{"arch": "unet", "model": "image deblurring model", "weight_standardization": false, "widths": [64, 64, 128, 256], "attention": true, "muon_scale": "original", "orthogonalizer": "newton_schulz_5", "adamw_lr_other_params": 0.0015, "grad_clip": 1.0, "lr_schedule": "cosine", "final_lr_fraction": 0, "warmup_steps": 1800, "adamw_weight_decay_other_params": 0.05}
Rows from block 5, named by matrix and row number. Each number is 128 + 32 x the weight over its row's rms, rounded and kept within 0 to 255. All counts start at 0. After the name is the row's rms in percent of the matrix's.
# v: attention value (model.mid.1.attn.v.weight, 128x256), inputs 0-127
v.38 097 [ 77 111 119  95 101 137 102  85 150  68  60 117  82 124 154 166 177 103 111 162 159  90 133  88 146  99  63 124 116 110  65  94 115 129 146 131 181 126 150 125 126 137 124  71 122 133 160 186 112 115 111 168 100 132 124 142 182 144 172 141 166 159  46 116 139 117 175 115 106 210  84 133 179 106 138 111 109 118 105 126 158 141 113 171 102  98 107  86 149  99  97 153 130 100  89 189  84 126 136 125  79 176  83 193 126 120 135  69 161 166 137  92 136 136 141 113 180  91 107  24 113 140 106 105  85 106  82 100]
v.39 101 [172 152 152 123 140  65  77 152  67 176 120 117 145 144  90  73 117 114 142 164 152 103 125 152 135 127 124 106 109 147 164 101 157 102 154 190  96 105 136 100 148 110  86 118  97 160 108 121  87 201 152 131 152  91 111 119 148 106 106 123  58  60  63 115 133 117 153  91 136 143 124  86 127 119 105  83 161  51 175 143 139 150 131  61 142 111 147 142 144  79 117 125 103 201 128 172 122 153 134 111 104 169  80  87 184  47  79 171 107 171 128  92  96 150 146 139 117 187 102 123 151 155 101 111 179 102  65  87]
v.40 100 [105 153 148  88  92 140 151 160 139 127 153 200 144  92 102  91 165 144 158  91 101 107  76 122 206 121 144 162  93 181 114 154 141  92 145 109 188  87 157 172 142 135  49 110  65 127 165 117 126  74  91 106 106  70 111 137 157 138 123  89 123  87 147 135 161 119  83 129 162 118 123 119 152 172  43  65 162 106 121 141 180 105 135 130 143  99  88  82 154  46 121  95 177  45 104 125 173 113 115 150 130 174 124 161 172 144  74 150 142 163 144 109 103 131 170 107 149 126 176 103 108 104 179 162 178 147 139  90]
v.41 104 [158 110 162 114 130 134 173  86 129 140 116  98  86  70  69 170 144 189 119 128 138 125  43 169 159 101 140 128  90  97 107 111 157 128 101  92 149 151 121 176 174 120  46 137 110 133 134 158 154 177 149 137 135 107 194 112 126 117 150 144 141  96 152 174 137 142 137 167 113 202 121  82 133 117 144 177 103 160 113 156 123 117  95 103 129 150 109 116  64  96 119  87 170 159 170 138  49  88 175 150 113 158 151  91 131  94 135 111 169 106 140 159 115 140 101 127 103 141 130  69 128 108 123 101 127 143  75 112]
v.42 106 [137 133  87 145 136 148  54 138 143 159 131 118 190  94  82 162 132  87  88 124 165 121 120  80 153  99 130 154 128 170 161 151 133 115 107 140 111 180 139 137 106 133 163  63 168  81 195 158  97 145 217  43 149 108  71 126 128  92  90 120  76 104  93 162  84  96  90 180 128 122  96 150 138 131  96  77 156 171  87 172  97 119 116 122 157 140 144  59  81 139 120  71 153  52 128 150 118 135  99 101 123 126 144  47 142  93 167 138  95 175 116 142 134  85 147 144 147 171 111  97 172 157  89 103 140  93 137 145]
v.43 100 [ 99 139 139 152 147 118 126  91 164 175 174 126 125  77 102 148 130 149 137 154 111  96 117 128 133 112  84 110 114  92 114 185 152 113  80 172 160 124 104  84 167 151 136 169  73 110 147 197 107 128 182 142 130 155  88  66 133 119 138 159 100 130  78  69 131 101 113 135 143  89  78 117  94  98  65 163 112 134 169 158 146 131 125 112 113  94 115  94  95 148 109 109 151 175  82  71  98 149 150  77 151  79 159  97 123 123 132 144 159 146 179 127 172 110 130 143 108 135  77 107 123 130 115 155 128 122 110 117]
v.44 106 [ 87  95 152 153  75 119  83 105 157 166 122 146 137 160 158 104  90 103 177 131 153 175 100  82 110 200 160 107 150 121 133 101 104  99 163 122 116 126 126 112 158 142 127 103 155 141 109 144 159 118 169  95 156 170 189 107 102 158 112 103 111 185  99  86  93 169 124  78 148 135 186 120  83 137 152 169 149  76 131 214 137  93 138 180 145 150 136 138  92  90 129 123 121 130  84 160  57  97 144 107 145 172  88 145 126 159 107 114 156 101 113 174 148  87 107 155 102 164  77 140  88 172 128 118 148 123 141 145]
v.45 101 [109 179 142  87 152 125  99 180 106 109 168 132 151 142 136 134 149 145 176 169 127 127 143 147 117 109 176  63 112 110 150  94 134 111  62 105  88 140 173 138 111 165 146 145 160 121 142 143 126 118 131 119 116 143 133  92 160  81 130 151 133 152 112 135 112  90 106 184  92  73 104 135  99 121 117 156 104 117 139 163 113 175 120 165 168 126 187 153 117  84 133 169  87  91 111 105 135 166 139 141 107 105  94 114 142 157 154  91 143 136 126 107 103 106 149 198 151 137  90 119 166 130 122 146  99 120 170 114]
v.46 101 [ 98 164 123 112 124 126 146 141 100 164  96 140 146 145  96 106 109 150 203 155 132 141 102 117 134  96 106 131 139 119 149 124 121 165 175 114  86 104  80 132  80 150  99 111 136 135 102 144  95 101  69 176 116 159  78 126 144 132 126 138  79  31  90  74 162 113 158 133 159 124 128 120  63 169 123 214 175 136 120  83 143 161 138 121 136  73 142 174 120 122 179 124 127 116  80 103 148 114  90 112  87 107  75 173 122 126 130 146 218  99 104 178 135 150 141 102 156 155 145 117 155 187 105 168 129  90  91 167]
v.47 103 [143 111 135 170 126 148 117 112 134 128 102 162  94 163 109  79 160 143 121  82 143 117 170 130 137  80  79 107 136 138  42 131 114 101 138  54 105 132 142 162  78 140  94 188 107 186 210 160 138 103 103  93 147 149 138 116 175 193  84  80 142 119 147  99  59 139 160 150 109 125 104 127  70 109 154 221 151 155 183 166 122 147 100 152 193  58 111 143 127 142 102 155 195 133 116 161  73  95 100  96 148 158  99 134  82  92  64 125 124 142 167 167 130 110 139 126 166 103 121 124 193 124 178 124 152 143 124 104]
v.48 102 [135 113 157 142 136  97 146  91  88 109 142  92 124 126 111 136 114 154 133 137 250 176 139 168 134  69 136 130 160  74 183 134 140  96 124 111 107 154 101 136 160 135  95 104 128 169 153 142 172 105 182  77 145 146  91 127 104 144  74  53 112 160 113 156 153 101 161 148 124 103  90 124 115 139 123 145 115 144 102 165 219 128 140 115 131  96  74  91 112 122 114 133 143 237 153 149 169  52 126 126 142 126 162 153 156  84 107 161 171 149 120 157 135 128 164 113 163 142 110 149 169  60 215 128 133  76 107 129]
v.49 103 [109 217 155 127 174  97 150 138 151 135 166 124 169 169 126 120 102 163  96  97 131  47 123 105 114 146 117 163 133 173 181 128 142  66 104  88 145 143 173 157 148 157 154 193 111 118 148 104 162 118 149  52 148 145 124 158 185 121 145  98 134  99 120  86  44 148 163 116 135 103 147 165 138 110  99 186  63 110 161 158 147 118 142 100 123 136 131 145 120 121  92 186 107 191 126 141  99 140 121 112 118  66 128 133 100 128 145 122 149 143 152 150 188 154 152  73 130  94 117 149  75 154 102 118 174  81 153 157]
v.50 105 [136 168  84  51 158 111 128 175 115 102 125  81 158 145 161 127 149 157 113 115 151 110 161 135 109 215 105 146 180 146 152 136 153 121 112 131 149 109 107 157  96 149 140 189 133 153 121 110 107  97 153 143 114  55 114 111  86 132  78 140 121 115 157 104 178 202 219  87  66 114 102 122 114 100 124 137 125  98  80 140 118 134 185 155 170  95  90  65 119 103 143 108 131 154  66  82 122 121  99 136 158 106 132 147 140 101 152 120  62 115  78 105  82 135 152 157 155 148 140 103  99 135 208 161 113  94 164 145]
v.51 099 [165 135 106 160 106 140 158  99 112 135 142 108 214  75 146 149 128 132 102 110 115 124 164 133  97 151  92  67 113 154 151  61 146 131 154 111 131 176 132 117 165 151  72 138 105 131 150 150  57 104  96 171 132 140 117 154 100 128 155 139  94 164  84  82 127 141 138  90 122 132 142 104  82 131 130  98 137 108  97 136 102 147 118  93 132 179 130 133 164 119 124 121 158 128 110  87  55 157 130 148 168 118 190 158 170 169  84 139 158 138  86 175 132 103 123 122 130 127  95 140 181  76 134 134 193 151 186 161]
v.52 105 [144 142 125 128  83 115 153 151 168 145 130 160  88  64 145 150 102 144 111  43 118 145 125 161 141 128 129  98  70 173 151 137 150 114 106 116  80 106 139  58 117 133 134 164 147  77 115 159  96  93 146  94 165 110  74  81 138 112 139  80  97 168 153 147 132  47 182 148  63 175 115 125 127 166 116 101 178 147 108 128 175 133 167  54  78 125 136 200 119 116 122 124 159 150 151 121  98 159 113 100 116 119 120  66 116 134 132 175 111 132  94  69 115 121 133 127 124  90 116 114  86 173 103 135 116 121 159 172]
v.53 105 [174 170  98 147 176 103 140 121 170 112 156 126 163 158 164 108 207  97  92 188 108 170 170 131 113 116 143 126 138 126 140 149 110 120 171 160  61  54 188  90 138 151 100 107 190  78 149 147  95 129  77 171  93 180  69 117 123 141  43 117 140  80 117  96 131 128 101 138 140 154 111 104 152 192 226 130 131 117 111 102 128 125 167 117 101 137 124 143 183 157 176 116 131 127 144 144  82 175 175 113 212 108 113 132 134  74 144 111 195 176 164 125  89 162 134 143 167 178 134 134  25 126 164 141 115 127 118 110]
v.54 104 [146  97  45 155 122 140 125 177 121 146 156 107 159 136 150 161  88 114 185 126 110  96 115 183  86  88  77 128 124 117  69 133 116 143 127  99 137 122  83 202 145 190 128 137 121  39 179 143 104 153  84 145 131  97  92 124 139 105 116  99  56 153 123 109  75 125 105 137 159 216 220 125 127  73 114  61 126 150 149  70 131 118 112  64 139 156  93 141 130 120 188  96 128 134 108 128 123  73 183  67  77 137 177 164  96 140  93 121 109  82 137 190 170 155 157 186 160 105 187 162 123 110 110 146  30 172 176 131]
v.55 103 [ 95 154 204 167  82 128 118  93 178 163 116 144 120 110 126 132 153 141 162 178 139 141 147 134  63 128 121  59 108 136  88 120 140 109 110 147 132 134  93 116 116 146 164 106 165  90 126 144 134 115 160  89 105 107 106 147  90 189  61 179 114 163 124 112 128  65 133 120 124  99 151  86  99 108  56 131  96 118 194  86  55 132 202 103 162  97 164 113 128 142 136  80 115 122 105 149 165 157 135  72  80 130 178 124 163  99 137 100  82 145 161 119 144 189  90 165 138 169 164  93  77 163 162  94 175 106 172 128]
v.56 100 [118 100  88 122 104 128 131 111 137 155 123 177 114 100 103 156  45 107  97  90 135 140  73 144 141 112 173 194 155 147 133  98 107  97 109 182 146 147 127 136 140 126 207  86 159 134 102 179 154 152 120 126 113  86 130 132 146 155 130 152 126 119 157  64  87 138  80  71 107 102 126 158 135 145 189 205 135 134 189  67 158 146 182 172 106  87 102 112 101 166 136 157 162  85  77 120 158 121  63 216 128 185 189  97 115 132 113 125 107  94 150 120  69 153 173 175 106 175 111 140 127  97 197 166  66 167  74 118]
v.57 104 [109 126 142 160 149 115 188 131  82  87 153 149 167 110 160 196  66 157 160 163 142 115 162 129 109 104 125 103 121 115 144 113 152 104  76 116 157 139 116  92 142 119 161 160 132  74 137  88 130 130  42 144  42 149  89  89 129 126 134 127 153  82  96 158 124 138 184 117 173 109 172 130 104 109 126  94 168 123 143 120  65 114 162 156 133 129 122 152 133 153 176  66 126 117 150  82 141  97 136 156 129 151 153 120 100 102  54 143 171 169 131 158 122 111 103 175  97 164 143  95  87  88 101 140 160 144  93 133]
v.58 103 [141 109 126 108 173 152  68 113 183 125 153 135  86 188 139 173  84 118 131  77  83 208 137 112 162 108  91 152  98 104 125  85 113 111  96 126 146 128 196 110 173 132 108 108 129 165 106 179 138 155 111 192 136  89 104  90  80 144  51 116  81 144 145 132 152 146 160  70 159 138  95  87 157 153  94 124  86  58  97 138 125 123 130 153 163 157 134 134 170 109 106 122  91 141  96 119 127  69 118 136  70 152 158 156 100 168 103 135 125 104  87 120 124 189 146  97 177 136 129 173 132 118  90 113 157 102 187 170]
v.59 103 [165  62 142 106  99 159 120 168 146  77 148 117 141 133  66 104 119 119  81 117  86 218 152 159 131 164 117 158 132 179 141 151 101 125 117 129 112 131 101 132 123 148 139 134 106 137 136 103 153 180 167 156 114 152 130 119 132  67 108 123 137 128 133 225  88 122 204 127 160 133 119  98 102 155  85 190 146 170 186 173  86 115 135  99 102 152  78 117 153 133 151  99 100 131 155 140 146 133 115 149 148 139 127 175 141 115 101 114 121 192 162 131 168  88 113 229 136 145 131 118 183 143  38 168 117 119 106 134]
v.60 096 [123 102  90 158 112 103 181 179 156 136 154  60 148  98 160 160  92 125  97 108 137 161 122 101 143 119 166  93 125 115 111 127 150  58 102  84 143  97 152 147 151 190 103 127 188 147  85 181  99 153 193 130 105 130 131 110 164  97 159 127 137 152  87  90 126  50  81 144 127  91 136 141 160  87 156 148 137 166  96  71 144 113 137 149 146 124 161 154 121 111 140 103 109  92 203  86 111 125 141 135 131 144  77  93 125 124 107 119 152 101 209 103 111 106 181 131  90  98 116 133 217 155 103 129 155  79 133 174]
v.61 109 [128 104  62  87 204 117  36 110 111 116 117 153  60 110  75 152 153  82 149 127 114  89 142 116 168 173 159 103 163 116 173 159 155 104 152  85 191 112 110 102 147 197 122  57 136 126  78 163 125  88 181 169 102  95 143 105 150 142 160 119 100  93  83 122 143 163 133  79 153 173 166  86  96 157 135 115 121 115 127 105 104 120 127  58 124 136  47 180 120 168 143 135 105  93 152  75  88 100 154 132  73  97  86 153 116 176 135 126 135 148 118 139 174  55  83 155 122 115 118  87 129 159 149 114 145 136 116 127]
v.62 099 [160 127 107 163 150  91 137  95 155 110 127 104 120 131 128 163  97 167 166 125 101  85  72 109 150 161  73 171 191 143  97 119 126 163 102 141 142 132 213 142 101 161 127  96 134 163 132 149  91 121 137  70 106 173  92 130  92 101  96  59  88  90 163 148 133 137 156 144 125 121 110 127 133 150 121 160 105  56 198 121 145 100  60 115 105 147 163 119 104  88 157  99 143 146 104 104 118 180 142 101  70  87 129 208 113 134 164 142 153 101 136 103  72  44 137 109 155 100 134 127 187  62 150 156 121 146 123 144]
v.63 102 [135 153 146 110  69  88 133 117 165 146 171  77 112 161  64 137 102 132 118 120 119 142  63 167 145 142 122 137 104 168  79 157 144 143 130 159  85 142 111  82 175 152 102 123 163 103 129 175 156 117 114 149  98 157 162 157 101 138 110 152 110 136 149 161 163 156 165 137 227  86 112 129 114 179 225 129  87  88  90 120 160 169 111 104 117 160 140 143 167 107 180 112 110  83 157 126  52 138  81 138 128 129 125 118 150 201 135 160 113  87 177 101 126 139 162 124 123 139 124 156 131  85 126 132 128  71  91 125]
v.64 100 [140 141 201 144 133 161 117 145 176  94  56 158 137 167 132 144  91 143  98 201  95 123 198  95 140 166 186 119  83 116 108 143 136 125  59 169 115 153 121 109 141 154 113 192  81 160 162 128  79 131 127 103 105 161 158 194 161 114 159 112 143 151 148 106 131 142 113 111 119 170 123 165  98 165 172 120 122 130 100 134  99 123 142 119 150 130 120 147 103 156 159 121 107 223 137 186 134 114 125  76 133 107 163 170 192 109 150 121 151 126 159 118 144  77  99 141  87 148 171  58 121  94 164 148 124  99  99 166]
v.65 102 [141 139 138  87 123 109  34  58  92 172  82  86 165 103  84 122 137 139 112 121 125 143 148 143 104 128 158 116 118 139 147 150 118 147 157  89 189 123 103 117  86 133 122 164 141 126 102  72 104 125 141 124  85 152 117 141 134  66  91 110 111 100 104 140  94 169 117 172 151 166 196 166 168 122 161 191 133 129 146 133 154  83 138 151 108 103 141 185 138  97  99 169 130 169 146 139 155 211 146 179 105 142 161 170 144 130 142 130 136 102 123 141 212 106  57 149 151  99  81 144 124 131 211 205 145 146 160 158]
v.66 099 [139 139 112 165 110 105 148  95 167 111 117 128 149 135 111  81 171 115 150 159 111 108 139 171 161 154 106 132 116  23 119 129 123 113 120 147 115 110 214 109 136 103  93 135 146 177 121 104 171 156 202  98 138 116  76 136  81 136 125 138  99  60 132 117 115 139 152 203 151 167 170 135 105 101 120 130 153 116 155 133  76 224 159 182 120 148 183  91 130 127 113 151  94 112 158  60 158 176 117 169 118 165 165 137 162 182 107 108  68  96  55 140 157 185 109  61 144 179 129  91 124 133 160 105  71 138 152  78]
v.67 100 [ 96 106 141 171 123 119 117 145 138 159 146 108 107 130 125 143 180 116 140 184 115 152 133  43 129 104 109 106 118 147 117 140 171 121 117  77 131 155 146 150 148 152 157 164 114 164 105 115 129 138 129 176 101  69 179 168 111 123  60 108 141 188 115 201  97 110 135 129 121 157 128 113 203 142 166 235 148 147  73 183 181 166 144 106 111 179  81 142 163 112 103 121 101 111 157 144 137 119 145 148 159 140  91 118 131 148 170  77 123  84 160 137 117  93 160 136 161 144 100 175  81 123 180 119 106 136 183 109]
v.68 099 [116  96 156  67  78 116 112 117 212 108  96 161 144 163 154 135 155 101 159 114 122 134 150 111  66 127 150 151  99 149 109 110  88 115 121 160 119 151 142  92 168 127 113 155  66 133 148  88 174 195 181 162 137 107 122 136 155 133 146 131 170  93 178 147 123 150 123 111  95 142 141 132 139  87 148 131  78  50 117 138 103 137 146 119 138 177 100 139 100 125 155 143 146  88 140 106 157 115 115  99 152  76  94 118 108 112 106 141 109 181  91 159 133 148  70 155 172 114  92 158 121  71 112 112 166 131 149 157]
v.69 101 [158 108 165 140 202 128 146 140 105  81 153 133  55 115 150 134 107  85 121 208  89 113 161 153 167 127 153 111 152 123 150 152 151 128 153 137 107 128  78 144 101 131  90 148 175 102  69  95  87 160 157 131 123 105 128 181  55  42  74  89 148 176  99 129 112 108 169 150 130 117 178 101 190 112 107  75 105 103 163 166 168 136  65 126 136 142  97 107  82 102  71  92 109 134 149 123 144 150  90 135 150 154 135 157  69 145 134 110 157 123 124 129 171 174 136 120  59 167 115 133  96 158 106 175 151 103 125 136]
v.70 098 [128 130 103 173 116 107 117 114  97 128 156 112 126 164 162 145 135 127 123 133 150 168 105 107 125  91 102 169  71  85 165 163 132 237 145 196 142 139 188 134 148 139  95 116 106 150 129 164  98 145 170 143 103 146 184  92 154 148 140 175 114 145 131 161  70  74 156  88 174 114 160 136 101  83 131  98 186 166  60 119 139  58 143 108 116  36 145 128 132 107 143 113 144 130 131 120 147 132 153 126  73 105 139  79  56 164 142 121 172 120 181 105 144 181 111 154  78  97 115 130 109 133 138  96 124 123 154 156]
v.71 099 [190 144 139 141 133 155 132 127 113 166 109 108  50 119  94 151 112 186 177 112 141 102 115 127  67 116 139 105 181 121  80  80  99  71 166 181 123 154 213 102 122 103 118 146 111 141 103 171 161  79 207 172  82 131 124 166  72 143 123 171 166  89 124 125 135 151 147 167 132 123 163 110 118  99 112  67 142 113 151 169 167  82 107  90 132 127 119  94 157  95 139 138 122 131 167 122 156 108  86  99 159  83 143 115 171 139 130 108 155  58 112  89  86 152 129 174  91 127  81 151 150 151 135 139 110  89 139 168]
v.72 097 [177 196 182 161 128 154 133  70 135 164 144 134 123 123 211 161 168 145  94 153 119 110 135 113 107 144 155 165 170  90 157 163 159 148  87  82 151 144  95 172 145 173 131 181 123  59  82 132 123  66 148 134 138 173 161 144  80 106 107 119 180 106 128 194 113 121 216 126 126 130  57 168 196  87 139 148  48 114 106  99 118 124 171  80 142 129 152 100 131 122 182 198 154 145 108 137 126  95 131 135  98 182 147 109  88 103 159 138 172 121 116 104 137 139 130 127 124 130 159 109 142 174 117  96 153 100  29  98]
v.73 103 [209  79 167 163 123 143  88  92 172 124 150  69 180 166  67 120 160 105 124  69 117  82  58 140  99 173  82 159  97 164 126  65 149 147 122 129  96 112 130 123 134 127 169  75 151 141  81 112 107 143 114 158 137 182  85 137 155 118 119  70 180 112 100 117 143 158 106  76 132 144 153 143 138  87 130 150 110 153 167  65 112 138 110 180 138 137  41 118 141  95 112 195  58 120 144 119 128 101 102  90 106 141 136 115 104 149 110 156 129  86 160 187 116 110 125 132  56 106 125  76 108 183 106 132 157  66 119 142]
v.74 096 [106 157 115 125 113 127 149 143 113 149 155 128  87 152 151 142 127 152  97  91 126  74 186 109 139 160 147 125 119 199 160 143 102 130 183 171 121  66 120 145 138 115 104 150 159 101 126 139 123 111 198 146 126 130 160 101 131 136 112 180 111  98  82 163 143 154  98 139 177 136  83 175 117 102 172 169  85 184 132 151 104 133 118 135 128 172 179 143 128  39 123  65  88 147  69 148 141 138 138 118 150 148 116 136 183 160 104 134 144  88 139 141 138 128 161 113 126 114 226  69 124 174 165 110 135 141 150 121]
v.75 101 [146  77 131 106 163 165 146 138 143 143  50 186 107  93 118  69 175 110 150 137 173 108 167 179  99 171 117 123 107 181  79 104 105 162 118 131 112 166  83 132 109 163 132  72 159 123 103 131 135 112 118 128  80 125  98 131  86 142 108 139  84  99 186 113  85  98 107 123  77 105 138 135 157 113 141 148 158  95  90 162  77 201 114 149  68 111 104  85 143 125 191 121 131  65 157 104 136 122 156 110 116 149 105  99 161 136  72 147 140 173  87 225 149  67 149 121 120 140 132  93 162  60 106 144 112  99 140 150]
v.76 101 [135 126 136  85  93 136 140  95  69 142  93  83 127 104 115 166 153  71  99 161 131 144  91 121 162 146 119  69 113 189 147 165 116 156 130 151 149 153 109  99 136 120 113 118 135 115 161  90 132 152 160  93  91 193 106 104  80 123 140  90  86 175 192 155 131 165 142 133 137  90 145 139 116 167  80 100 124 136 175  93 129 154  54 131 152 121 139 125 148  59 181  93 134 128  71 139 145 103  92 129 175  92 116 112  70 142  99 122 114 164  99  65 100 138  79 134  66 114 121  88 138 159  99 152 131  54 144 120]
v.77 103 [144 165 142 104 150 114  90 198 132 149  79 131 142  89 124 122 180 118 136 148 126 116  90 115 124 129 118 181 124 114 154 151 166 169 131  66 146 123 178 131 171 113 166  85 137 101 111 111 131 122 118  97 110 129  95 117  82 150 145 119  80 119 173 129 133 137 109 103 140 144 138 140 160  52 182 105 119 153 163 144 181 141 189  97 179 114 134 202 146  87 202 113  64  63 183 136  70  19  90 161 135  92 115 173 145 114  90  70  60 152 126  93 156  63 100 135  84 146  89 121 126 184 141 162 174  50 119 130]
v.78 101 [110 132  89 140 106 147 153 105 129 127 151 102 102 176 131 168 155 113  82 176 171 155 124 128 154 144 124 143 168 146 139 143 139 191 143 112 112  73 123  90 137  81 145 130 119  78 126  94  63  84 142 133 118 160 144 144 126 117  87 125 120  60 164 122  99 141 129  91 139  86 119 118  86  89 103 187 200 121 154 109 104 135 107 143 126 109 120 133 120 102 138 107 149 179  75 121 116  96 124 105 119 140 175  77 114 115  57 144  83  82 152 114 174  93 120 164 159 138 125 135 144 101  99  70 115 123 160 134]
v.79 098 [120 103 161 166 132  91 213 184 165  59 149 128 160 137 147 155 140 207 131 152 191 125  66 110  91  90 105 130 124 151 116 162 157 148 140 162 152 148  84  99 177 227 140 156 148 164 110  79 144 128 129  68 165  96 164 169 121  95 110  99 149 131 132  84 157 105 111 132 142 124 126 129 117 130 181 132 150 159 119 125  89 167  64  90 117 101  88 125 142 128  98 159 130 132 117 113 111 104  15 116 162 177 133 108 115  95 124 125 153  91 120  69 102  96 107  95 118 140 119 125  81 112 169 124 166 127 100 142]
v.80 100 [116 114  79 186 154 141 108 121 147 119 127 129 193 120 138 132 114  95 147 113 129 107 165  36 102 104 154 157  69 133 132 132 186 108 118 183 113 155  82 121  88 116 100 137 138 144  90 140  59 117  37 150 114 122 146 108 135 164 121 174 115  63 128 183 128 134  79 118 165 102 102 119 132  74 134 145 138 103 168 148 110 136 126 117 113 109 119 169  73 121 215 137 145 151 169 106 109 117 131 107 113  89 120 147  90 116 109 171 115 162 101 149 163 146  32 114 150 142 125  99 137 130 147 155  58  75 170 110]
v.81 100 [104 114 147 122 136 150 103 112 163 128 143 142 132 175 156 106 152 132  63 109  85  79  82 106 151 139 123  94  96 128 162 128  87 167 175 148 108  92 130 121 145 140 144  98 102  89 165  98 136  93 138 113 101 172 149  83 104 154 118 182 138  76 135 132 138 148 160 103 111 115 148 135 188 185  89 168 149 141 126 150 109 182 168 108 145 175 100 123 108 167 167  97 106 135 136 115 178 143 140 202 179  95 139  89 177 124 149 176 127  96 138  73 164 121 180 192 144  45 158 131  64  60 112 165 122  78 158 170]
v.82 100 [ 87 137 127 139 101 137  95 141 188  93 131 134 145 155 119 151 156 137 108 166 161 169  79 139  79  89  81 135 112 132 137  87 116 112  88  99 138 104  85 147 145  92 159 116 157 131 158 127 140 195  93 221 118 179 137 160 198  82  98  87  81 109 125 160 125 135 138  97 110 133 123 178 117 146  93 127 146 128 132  93 131  73 145 127 146 174 138 107 108 152 160 111 161 172 151 220 180 174 174 143 149 154 132 108  72 115 119 114  72 111 134  77  95 114  96 111  95 147 120 117 127 103 133 116  78 114 149 117]
v.83 097 [108  72 197 127 113  97  84  96 130 141 208 125 104 114 100 129 171  94 156 149 103 156  84 150 130 153 120 117 171 148 105 132 102 132 136 129 133 131 170  61  87 110 103 117 158  82 151 129 122 108 143 119  99 130 161 119  79 126 222 112 102  81  98  82 166 141 140  90 117 133 136 136 170  96 167  74 131 196 110 132 111 152  70 171 126 141 111 137  55 157 114  54 129 135 104 189 167  62 196 132 115 114 180 137  89 173 132 113 158 158  64 113 157 104  79 159 133 103 116 146 150 112 153 173 128 130  80  92]
v.84 101 [104  89 141 158 101 178 127 141 101 176 161  95 142  71 105  92  86 142 148 126 135 154 137 151  97 130 140  83 179 126 104  85 165 118  89 111 150  78 160 120 139 138 111 195 153 136  62 151  83  95 175  72 117 168 161 151 143  99 142 167 156  83 154  97 103 113 133 111 168 110 134 125 136 164 110 103 149 129  50 159 144  90 123 142 105  96 195  85 130  94 117 133 139  60 161 135 115 104 135  81 147 161 120 161 159 125 159 163 134 146 136  96 210 114 141 134 160 142  87  99 177 139 106 137 149 140  85 166]
v.85 100 [ 93 130 112  89 144  98 128 162 163 109 132 139 107  83 130 123 165 101 139 110 209  96 151 133 101 110 148 120  92 171 112  33  84 167 125 193  97 131 132 152 130 113 177 127 113 107 171 108 101 122  86  78  81 144 144 150 159 179 146  84 201 123 139 172 105 117 116 152  70 114  94  93 150 141  61 104  97 165 122 164 147 130  97 104  76 142 108 132 130 111 182  98 183 131  82  50  70 111  84 117 100 131  68 153 128 196 192 145 117 119 160 112 118 113 123 116 145 151  69 163  68 199 162 103 101 144  88 133]
v.86 101 [ 80 127 112 149 136 168 159 117 173 150 147 129 114 205 107 137 142 126  69  95 151  99 109 163  98 113 183  69 128  83 137 155 175 173  82 146 140 146 167 137 148 200 104 150 151 129 120  98 153 159 138 102 159 127  95 117 121 157 191 105 112 142 194 125 157 101 193 143 107  94 142 131 142 177 119  95  90 111 134  89 183 119 128 116 153 133 109  59 108  76 164 163 108 111 129 114  86 129 138 121 103 149 146 163 119 135 108 105 166 125 147 143 142 131 167 122 211 109 123 139 114 137 147 163 164 114 165 145]
v.87 102 [130  75 145 126 129 158 102 123 127 126 122 109 101 119 114  95 122 147 169 126  86 127 111  87 198 123 125 116 137 151  82 163 106 177 148 186 133 119 169 175 149 125 138 163 112 125 120 186 133 158 131 119 108  89 144 112  73 160 167  83  93 184 161 118 103 154 152 122 125  94 159 139 119 128 100  82 101 134 175  64  79 109 137 161  20 130 167 185  99 179 117 112 108 135 162 152 156 144 152 116 127 103 120 141 120 167 125 123 118 126 111 114  88  97 129  78 199 158  99 174  73 154 167 118 135  83 130 174]
v.88 106 [ 99 174 166  95 129 113 138 119 158  58 166 122  79 155 138 147 131 104  93 112 172  76 164 148 102 123 150 103 148 106 117 182 130  91 124 110 119 128  86 112  91 126 156 100 167  97 150 119 103 136 185 137 120 130  86  99 167  91  90 185 175 114 150 105 163 160  92 101  97 119 175 113 141 153 185  95 122 147 130 164 152 109  70 145  95 207 196 167 136 153 122 183 144  64 138 111 150 117 143 125  85 137 115 120 115 130  95 115 169 180 197  83 155 172 120 181 186 196 181 164 186 161 186 148 138 111 128 155]
v.89 104 [110 100 151 102 103 133 129 113  90 103 139 156 168 176  81 118 111 151  64 118  98 129 124 176 133 102 132 128 133 134 189 138  96 123 176 138 126  77 119 130 144 116 123  76 171 152 117 167 110 179  80  88 123 105 154 189  76 111 112 154 113 122 114 126 111 104 123  96  64 156 112 104 116 116 148 152  74 146 135 173 199 157  89 140 112 153 111 156 159 203 123 167 143 118 193 163 100 166  94 138 115  88 157 147 110 169 133 110 119 113  80  84 175  86  87 106 121 109  70  75  88 102 133 117 123 121 123 131]
v.90 096 [120 104  96 110 141 123 149 120 143 105 108 109 136 112 131 125 158  89 165 117 131  68 118 183 148 127 195 154  68 104 151 129 146 116 117 164 130 120 130 148 145  99 191 124 160 129  79 119 130  59  73  71 159 149 132 114 104 124  98 116 155 123  90 145 105  89 136  48 112 135  80 122 162 174 106 123 114 117  98 121 124 158  69 116 137 121 142 141 140 160 133 113 140 163 108 160 146 117 122 114 135 112 161 175 125 134 135 155 102 100 116 116 147 151 123  87 152 111  81  33 127 156 140 108 137 118  44 102]
v.91 099 [122  78  80 116 125 160 115 122 148 143 146 158 160 119 182 106 204 174 140 145 141 129 136 102 179 150 152 127  90  75 159 129 155 130 170 131  80 145 123 174 118 118  91  91 129  89  77 160 140  96 118 176 174 170  92 164 115 114 145 115 109 100  91  98 125 118 130  89 147 132 132  99 107 143 132 146 122 111  95 167 140 117 105 165 120  96 126 121  84  89  76  97 128 143 116 132 143 166 186 151 102 132 165  66 143 105 112 137 117 124 171 174 152  93 135 117 134  69 159 183 140 162 171 167 118 101 161 147]